{"crop_scale_min": 1, "targets": ["finding"], "norm": "layernorm", "bias": "all", "parallel_block": false, "conv_stem": true, "layers": 6, "pooling": "class_token", "optimizer": "muon", "momentum": 0.95, "adaptive_grad_clip": 0.05, "final_lr_fraction": 0.1}
Rows from block 2 of a small image classifier, named by matrix and row number. Rows with one number belong to one neuron. Each number is 50 + 15 x the weight over its row's rms, rounded and kept within 0 to 99. All counts start at 0. After the name is the row's rms in percent of the matrix's.
After each neuron's rows are labels from the 100 images, of 14976, where the neuron reaches its highest value: "strongest on" is what is common among them. Only what is clearly more common there than usual is listed. The data: capsule endoscopy frames (Kvasir-Capsule). In brackets: how many of the 100.
# fc1: MLP up (model.blocks.2.mlp.fc1.weight, 1536x384), inputs 192-255
# fc2: MLP down (model.blocks.2.mlp.fc2.weight, 384x1536, transposed), outputs 192-255

fc1.479 131:50 55 50 80 90 50 57 33 50 49 50 41 42 49 48 71 26 59 19 42 75 80 49 57 91 55 58 45 79 50 47 45 50 50 58 31 37 63 50 38 50 71 50 50 71 38 50 49 44 48 62 64 50 36 50 50 22 56 49 38 23 25 35 38
fc2.479 135:25 37 50 35 50 44 63 24 44 48 52 50 37 61 48 53 52 51 50 61 61 49 50 50 52 37 50 34 28 45 42 50 83 40 72 39 68 43 53 53 39 18 50 68 50 31 21 70 20 50 47 26 73 64 50 48 50 39 71 59 65 50 31 58
strongest on: finding: foreign body (26)

fc1.753 121:77 63 60 60 56 25 52 59 50 77 50 31 48 34 40 53 40 64 50 51 50 22 34 50 56 50 50 63 13 72 50 38 50 46 34 28 32 62 53 43 25 50 57 50 74 75 57 56 17 38 46 65 54 31 52 50 31 53 32 50 56 48 70 44
fc2.753 117:50 55 50 41 43 23 29 50 85 76 47 54 41 21 71 40 50 39 33 43 38 46 79 79 50 67 63 55 51 50 50 50 49 39 72 66 31 38 45 37 41 45 45 50 65 29 50 49 73 57 82 58 50 46 46 41 34 79 68 69 47 21 64 50
strongest on: finding: foreign body (51)

fc1.732 105:44 51 50 50 50 50 45 42 27 42 45 47 50 19 31 41 50 69 38 15 49 68 41 53 78 50 54 57 51 50 29 50 32 45 58 35 50 36 50 50 24 69 65 45 79 45 38 46 78 65 62 11 52 37 74 77 50 27 39 72 41 50 36 40
fc2.732 104:52 50 56 50 60 50 15 35 31 20 68 58 39 67 58 39 40 31 71 66 55 66 50 27 42 50 50 39 48 48 50 37 55 24 50 50 50 64 42 76 56 47 35 33 52 45 58 20 36 44 77 55 54 50 50 45 38 60 50 45 62 53 33 67
strongest on: finding: ulcer (44)

fc1.132 126:54 83 36 48 50 40 38 30 67 35 50 78 33 62 74 49 50 49 42 53 66 50 30 44 33 50 40 20 40 50 42 58 79 27 79 48 50 50 38 50 50 61 50 13 36 37 68 61 50 55 59 20 33 63 50 54 29 54 55 50 49 38 46 51
fc2.132 130:50 66 50 45 50 39 50 75 39 50 30 50 24 52 50 50 62 68 78 73 67 47 12 28 31 32 80 28 29 48 55 50 24 50 59 27 37 40 50 50 60 50 46 40 92 21 67 72 63 13 50 50 27 50 50 69 68 58 50 04 60 58 30 72
strongest on: finding: ileocecal valve (38)

fc1.582 105:62 51 35 50 64 63 16 67 31 50 73 67 63 50 69 22 49 37 60 57 56 36 35 50 24 50 59 59 45 50 11 25 57 60 44 41 50 41 50 50 50 33 45 50 38 50 19 50 50 50 62 50 31 08 50 40 43 50 47 42 47 43 83 43
fc2.582 086:61 45 50 56 44 51 46 72 50 46 39 60 50 59 50 47 49 88 31 61 53 59 44 29 50 59 67 64 55 44 21 50 42 64 64 84 50 65 50 26 50 50 64 61 56 56 42 50 51 50 49 49 65 50 50 31 40 50 59 54 50 59 37 50
strongest on: finding: angiectasia (36); finding: foreign body (28)

fc1.661 076:50 37 65 50 50 64 23 50 73 50 50 45 41 55 19 59 50 50 53 81 50 50 50 44 71 59 50 22 44 51 59 49 76 81 50 50 62 83 72 58 52 14 41 50 43 65 73 57 36 43 78 54 50 73 50 48 32 21 50 24 50 66 37 50
fc2.661 075:42 07 25 80 53 54 45 51 33 41 33 43 65 50 50 50 26 37 60 76 75 50 54 50 50 50 12 70 44 50 74 21 31 47 50 58 55 58 77 27 50 83 50 78 61 50 46 64 30 67 60 67 66 47 50 49 89 52 44 38 66 33 48 71
strongest on: finding: lymphangiectasia (36)

fc1.20 125:50 40 24 30 36 51 49 34 59 46 50 28 29 41 30 65 75 50 63 50 38 61 67 68 50 24 48 50 43 37 72 50 50 59 69 42 81 85 48 50 50 42 45 52 55 42 63 73 29 56 48 50 83 29 42 69 50 60 50 66 50 45 35 17
fc2.20 127:47 36 57 59 46 48 32 56 71 50 62 45 62 70 48 55 40 32 52 38 50 50 39 50 41 47 25 44 72 29 42 43 50 55 40 73 85 58 40 50 42 48 50 64 57 41 15 31 47 50 32 53 33 46 92 70 42 59 50 69 57 42 50 80
strongest on: finding: pylorus (42)

fc1.322 158:72 43 50 80 49 48 59 58 50 57 56 47 51 50 44 76 50 50 50 54 73 67 39 21 52 47 42 69 50 50 44 50 58 23 50 50 50 35 32 50 38 46 72 79 74 26 63 50 31 41 50 56 25 70 50 46 47 50 12 50 77 77 55 50
fc2.322 156:59 31 56 65 02 33 55 68 50 50 59 50 50 82 50 62 60 90 43 07 82 50 74 50 60 54 44 31 52 50 75 51 44 34 87 57 51 78 40 92 37 50 70 54 39 39 82 50 57 50 35 32 55 57 52 69 39 71 18 34 50 54 34 59
strongest on: finding: ulcer (32)

fc1.485 090:50 58 42 98 18 36 56 50 50 57 50 50 73 50 54 50 30 76 43 68 56 23 73 76 50 64 30 74 61 56 22 50 34 41 50 50 50 50 50 65 48 09 48 53 42 35 47 62 50 50 50 69 50 55 42 77 25 19 50 82 54 59 50 50
fc2.485 095:50 59 50 75 50 84 34 50 27 35 23 48 14 31 50 24 44 41 50 59 50 53 12 50 64 50 50 55 80 23 65 43 50 46 50 47 50 24 71 24 75 50 74 76 66 52 27 50 50 50 46 51 79 50 30 59 50 51 57 50 50 50 50 50
strongest on: finding: ulcer (45); finding: pylorus (34)

fc1.456 078:33 35 68 36 78 35 33 04 50 42 50 17 50 50 36 55 50 04 50 33 08 53 50 72 43 38 50 50 50 90 16 77 50 59 83 65 36 50 47 41 50 50 50 24 50 50 50 29 60 50 34 42 90 64 50 24 50 75 65 52 61 58 49 45
fc2.456 077:39 46 82 78 50 50 50 88 29 50 58 50 50 50 51 50 42 32 50 28 50 17 65 50 86 50 50 45 68 50 50 40 50 61 50 67 46 38 50 50 41 39 58 17 50 22 21 50 70 59 42 50 36 72 58 50 50 50 64 21 32 50 50 65
strongest on: finding: angiectasia (27)

fc1.672 044:50 50 83 60 46 13 29 30 50 75 19 40 71 50 50 45 50 50 51 47 50 50 50 50 50 55 50 59 50 25 30 50 52 59 17 68 50 83 51 52 50 74 50 50 52 49 50 43 50 50 48 79 50 73 42 50 50 50 54 50 57 63 56 64
fc2.672 045:65 49 33 50 50 73 50 24 43 38 50 78 56 48 50 53 71 25 50 50 50 50 54 50 50 50 50 51 78 50 33 25 50 50 50 52 55 81 50 50 50 57 26 28 50 66 50 50 95 50 40 50 59 70 50 62 50 49 50 50 50 86 53 49
strongest on: finding: reduced mucosal view (67)

fc1.465 065:50 39 56 50 50 50 50 50 50 35 45 50 66 37 50 27 50 22 46 74 42 47 25 50 50 46 76 50 42 38 50 51 65 50 35 73 42 64 50 50 65 45 47 43 50 50 50 50 30 41 37 47 50 50 50 47 68 57 55 75 50 50 50 59
fc2.465 065:61 60 23 80 42 49 24 49 54 54 23 57 60 54 78 50 20 45 76 44 63 50 37 62 40 50 50 27 53 50 70 29 50 53 61 52 50 50 18 50 18 35 53 79 47 48 46 50 50 36 60 59 50 49 53 61 63 50 50 50 50 60 50 40
strongest on: finding: lymphangiectasia (58)

fc1.490 059:50 61 46 71 40 52 50 50 52 50 40 38 41 60 86 50 50 32 86 11 36 33 50 50 14 50 34 50 51 50 50 26 55 46 33 50 33 95 50 14 50 31 76 50 50 50 32 50 50 50 50 26 73 64 60 57 50 43 47 50 50 30 82 50
fc2.490 066:14 50 50 43 50 40 30 49 34 55 51 87 41 29 32 42 50 49 50 34 40 48 19 34 32 50 59 63 43 50 55 59 86 41 30 35 55 18 29 77 50 50 72 49 41 59 50 50 50 46 24 50 50 79 13 28 48 50 24 69 50 28 50 50
strongest on: finding: angiectasia (99)

fc1.331 047:53 50 50 86 41 63 50 37 40 80 83 50 50 50 50 38 17 50 44 50 50 50 50 58 43 50 50 32 53 59 50 50 50 61 50 50 46 59 57 73 26 50 06 63 33 63 50 50 50 43 50 79 50 50 75 50 50 14 42 61 50 50 50 66
fc2.331 052:50 50 38 50 38 50 50 50 50 50 13 66 44 50 77 50 71 23 62 35 08 50 50 29 50 58 43 71 50 50 61 97 70 67 47 68 50 30 50 50 50 50 50 50 67 26 50 50 59 64 65 50 53 82 50 50 19 50 50 50 50 50 73 50
strongest on: finding: ulcer (61)

fc1.252 069:70 50 44 50 30 50 67 76 61 27 09 41 50 50 50 29 63 31 50 50 60 66 50 29 58 40 50 58 38 55 50 58 58 29 45 50 74 64 50 27 43 55 50 29 45 75 40 69 56 21 37 06 50 67 31 69 43 60 63 50 27 23 69 50
fc2.252 072:50 54 90 98 47 34 50 44 61 50 50 55 34 47 56 31 33 50 46 43 19 48 50 47 50 50 39 59 50 63 50 61 43 74 41 49 32 35 72 34 56 43 31 35 66 57 57 34 38 52 61 26 50 55 50 50 50 17 64 73 61 66 82 49
strongest on: finding: ileocecal valve (29)

fc1.670 058:46 50 50 50 50 50 46 38 50 74 70 50 46 62 50 50 58 26 50 50 49 68 50 50 14 50 75 50 25 50 59 69 16 54 28 50 50 58 50 78 50 69 50 50 50 35 50 50 50 50 50 54 50 63 37 58 50 50 33 39 50 50 50 50
fc2.670 061:10 33 50 50 43 79 38 50 65 40 40 63 55 70 50 50 62 54 50 50 48 55 59 65 55 24 52 35 59 63 37 50 63 50 36 50 50 65 50 50 50 50 50 72 50 40 50 25 50 50 34 58 41 74 35 62 48 64 50 50 50 26 77 51
strongest on: finding: lymphangiectasia (39); finding: foreign body (39)

fc1.688 065:50 50 41 50 32 63 50 50 50 37 50 50 50 50 68 42 71 28 72 56 70 33 50 76 57 38 40 62 50 48 41 61 73 50 50 50 58 41 50 27 50 50 28 50 82 50 44 52 21 57 74 30 54 38 41 50 26 50 72 43 24 44 56 50
fc2.688 073:30 56 54 50 44 25 60 50 73 50 41 50 48 55 38 30 50 60 76 50 50 55 50 50 50 50 54 50 46 63 49 29 50 49 33 50 26 50 71 59 70 05 50 50 60 50 50 54 45 55 22 28 50 72 74 36 45 50 50 50 50 76 50 50
strongest on: finding: angiectasia (29)

fc1.27 108:54 62 63 41 50 23 67 45 46 46 51 51 44 30 43 41 44 39 47 38 36 53 50 36 74 38 29 50 83 50 53 52 45 56 50 59 30 30 19 58 41 50 56 50 08 28 50 49 89 39 67 54 59 67 50 57 42 26 49 46 44 40 50 58
fc2.27 118:65 50 50 50 33 58 49 65 66 62 54 50 66 49 35 34 39 73 54 71 64 22 65 64 36 44 54 43 50 74 50 50 33 65 50 50 57 69 67 50 32 24 60 39 66 46 64 50 58 50 66 54 54 26 28 64 44 25 36 50 50 48 52 38
strongest on: finding: foreign body (30)

fc1.572 059:46 50 50 45 50 63 50 50 28 72 50 59 64 46 16 50 99 49 50 99 50 61 50 53 41 87 57 72 75 30 50 20 51 50 50 51 45 50 70 35 50 50 44 50 49 55 50 50 50 50 65 55 97 50 50 69 50 22 48 50 59 15 61 50
fc2.572 068:50 50 71 50 35 50 62 65 69 50 48 56 48 51 50 69 53 50 48 36 79 50 55 71 50 50 35 66 54 56 38 50 50 59 50 53 22 50 50 48 63 71 54 50 63 50 50 43 50 50 58 50 50 50 50 50 71 50 47 94 36 68 69 51
strongest on: finding: blood fresh (49)

fc1.357 084:81 50 42 54 46 50 32 50 67 58 48 50 50 29 50 49 55 47 25 50 59 50 50 50 20 60 90 52 50 50 51 78 50 51 41 61 50 55 50 50 50 50 70 50 50 73 35 56 67 50 50 22 50 50 46 29 56 50 69 64 50 49 81 40
fc2.357 090:31 50 30 63 50 32 50 57 50 50 54 50 50 50 50 43 50 50 64 57 65 33 66 50 50 69 28 34 35 50 50 68 50 47 37 54 50 73 50 49 50 25 47 50 28 48 50 50 46 54 36 68 40 50 50 73 39 81 40 55 50 50 50 45
strongest on: finding: blood fresh (30)

fc1.622 093:50 37 37 44 39 55 55 50 39 39 50 50 32 50 50 50 39 50 50 50 75 50 52 67 50 43 50 50 50 50 32 61 59 50 59 50 32 28 50 78 50 41 50 43 54 41 52 50 50 50 48 50 32 50 30 43 79 59 52 61 67 54 50 48
fc2.622 105:70 36 50 50 47 41 53 75 50 55 63 28 29 36 36 58 50 54 48 50 46 83 77 50 29 44 33 78 63 64 25 50 23 40 47 61 30 52 50 50 50 36 47 50 62 69 51 43 48 85 50 72 50 55 38 50 55 77 93 50 50 08 50 50
strongest on: finding: angiectasia (26)

fc1.87 091:26 51 89 60 52 50 50 50 35 50 50 56 57 69 50 50 67 53 70 65 75 59 54 50 50 25 39 61 73 38 69 54 50 47 50 32 58 68 54 50 50 65 18 50 50 50 50 41 73 52 56 65 50 29 87 41 71 47 63 50 43 31 53 50
fc2.87 089:50 34 50 50 50 50 46 59 80 35 42 43 76 52 36 43 69 50 49 40 50 50 94 50 50 54 45 50 50 80 50 34 55 50 22 50 50 50 52 72 48 50 21 50 50 08 30 29 46 66 83 50 46 57 50 48 50 41 53 50 39 57 40 49
strongest on: finding: angiectasia (26)

fc1.665 130:27 50 57 67 56 48 63 50 50 50 46 36 54 43 54 50 50 50 50 28 59 57 70 79 50 43 39 50 30 25 81 40 32 00 36 46 50 69 34 50 50 50 78 36 50 66 39 50 50 68 32 56 50 51 80 42 40 58 50 59 50 51 60 50
fc2.665 133:42 29 56 37 50 40 46 45 37 50 68 53 36 97 68 50 56 47 50 29 40 57 45 44 52 24 38 53 54 26 50 52 64 48 58 51 21 72 69 50 50 42 42 59 38 44 36 39 50 70 54 31 43 34 64 17 50 53 48 50 46 01 51 51
strongest on: finding: angiectasia (34)

fc1.262 144:46 29 29 50 50 59 90 36 35 50 60 31 52 50 43 50 54 50 55 50 86 73 82 45 50 63 46 50 24 50 09 44 69 74 66 50 50 50 50 55 65 47 50 50 52 27 51 75 60 37 38 50 66 50 43 59 54 55 49 50 45 48 64 50
fc2.262 131:33 50 68 42 63 42 50 42 50 94 75 37 50 41 50 46 86 39 25 50 59 50 50 58 50 38 50 35 05 34 52 50 66 49 50 30 46 56 12 44 50 33 64 50 51 16 32 46 87 47 50 63 48 27 61 47 44 50 55 65 41 48 47 18
strongest on: finding: reduced mucosal view (28)

fc1.319 127:62 41 46 42 59 50 50 52 36 50 57 57 27 63 37 50 50 45 50 50 43 50 53 66 46 26 47 45 54 50 50 50 46 50 14 50 50 81 55 17 72 50 30 41 33 59 66 44 50 50 42 50 51 12 70 59 46 37 50 50 50 31 42 38
fc2.319 129:53 07 50 50 36 50 50 45 62 50 65 66 32 48 50 50 70 68 67 50 61 58 50 40 32 50 66 59 57 50 53 50 44 38 48 71 74 76 38 37 50 71 63 70 54 42 64 50 30 62 76 50 65 75 26 50 50 36 58 81 50 50 75 50
strongest on: finding: reduced mucosal view (79)

fc1.552 092:50 55 72 51 45 50 60 59 76 42 26 65 40 38 11 74 48 83 36 54 60 31 26 41 30 11 63 50 43 64 54 50 64 39 52 50 22 65 60 40 52 50 50 50 67 39 29 55 55 42 50 51 67 33 62 45 50 50 59 27 33 28 29 58
fc2.552 090:50 37 54 50 50 64 37 50 70 50 48 45 50 29 32 73 58 23 53 49 64 67 65 69 57 59 44 31 79 23 79 50 50 50 50 50 35 70 37 34 85 50 67 50 55 47 52 50 57 45 50 50 73 50 43 50 50 56 45 05 50 47 72 75
strongest on: finding: ileocecal valve (26)

fc1.733 048:57 50 50 47 49 50 21 65 32 46 53 34 50 50 33 45 57 50 26 47 50 50 87 66 73 50 50 27 50 50 50 50 50 06 39 50 50 38 99 50 50 50 16 50 52 74 50 66 50 50 50 50 76 50 16 50 50 78 55 49 50 54 53 54
fc2.733 047:37 50 50 50 85 91 71 50 36 34 50 50 22 50 39 43 50 31 50 50 50 50 50 57 50 50 70 50 14 36 50 50 50 31 50 84 26 57 50 50 50 58 50 58 50 50 28 50 28 50 38 71 30 73 20 50 50 58 42 33 45 62 50 83
strongest on: finding: lymphangiectasia (37)

fc1.163 135:53 69 75 33 46 44 58 61 12 50 86 26 50 41 33 56 79 32 43 50 65 68 28 76 65 57 48 66 50 61 64 50 27 56 50 67 46 49 61 50 38 47 50 35 11 50 70 77 57 50 70 43 50 50 34 50 50 33 56 71 74 50 51 40
fc2.163 138:59 50 55 50 58 38 72 54 83 50 50 50 39 50 57 50 34 64 53 20 50 50 57 34 31 23 50 38 39 61 46 48 81 60 50 52 73 50 79 50 70 61 45 63 79 43 57 42 30 35 50 83 43 45 48 45 50 50 45 22 15 53 51 60
strongest on: finding: pylorus (54)

fc1.314 137:99 55 77 34 50 35 50 52 70 61 50 40 50 58 50 50 64 50 58 50 50 31 50 50 15 71 70 39 75 66 52 40 50 67 50 56 58 68 38 50 50 37 49 36 76 48 38 69 50 48 50 50 50 53 28 67 36 50 58 57 44 38 49 24
fc2.314 134:45 21 36 50 54 50 50 50 77 45 72 60 48 50 42 75 67 34 56 43 50 34 51 65 75 53 62 50 50 41 50 55 50 25 40 42 50 50 53 50 52 50 45 55 31 42 47 31 50 50 73 41 29 54 92 65 65 54 50 55 78 30 35 44
strongest on: finding: lymphangiectasia (36)

fc1.758 145:66 58 47 53 80 50 36 35 39 50 47 62 50 41 49 42 63 41 60 48 50 50 50 34 50 50 42 59 30 40 50 65 50 50 44 39 55 38 38 64 33 39 39 61 54 41 26 50 60 17 44 36 56 50 37 69 33 50 52 47 50 52 50 50
fc2.758 138:50 50 51 56 88 50 20 45 76 46 35 54 42 53 52 48 53 61 50 32 31 51 45 80 50 55 50 61 38 53 46 04 55 50 46 67 85 37 55 50 50 34 51 40 53 50 44 50 31 50 28 49 26 67 29 89 50 69 41 40 36 50 50 50
strongest on: finding: lymphangiectasia (30)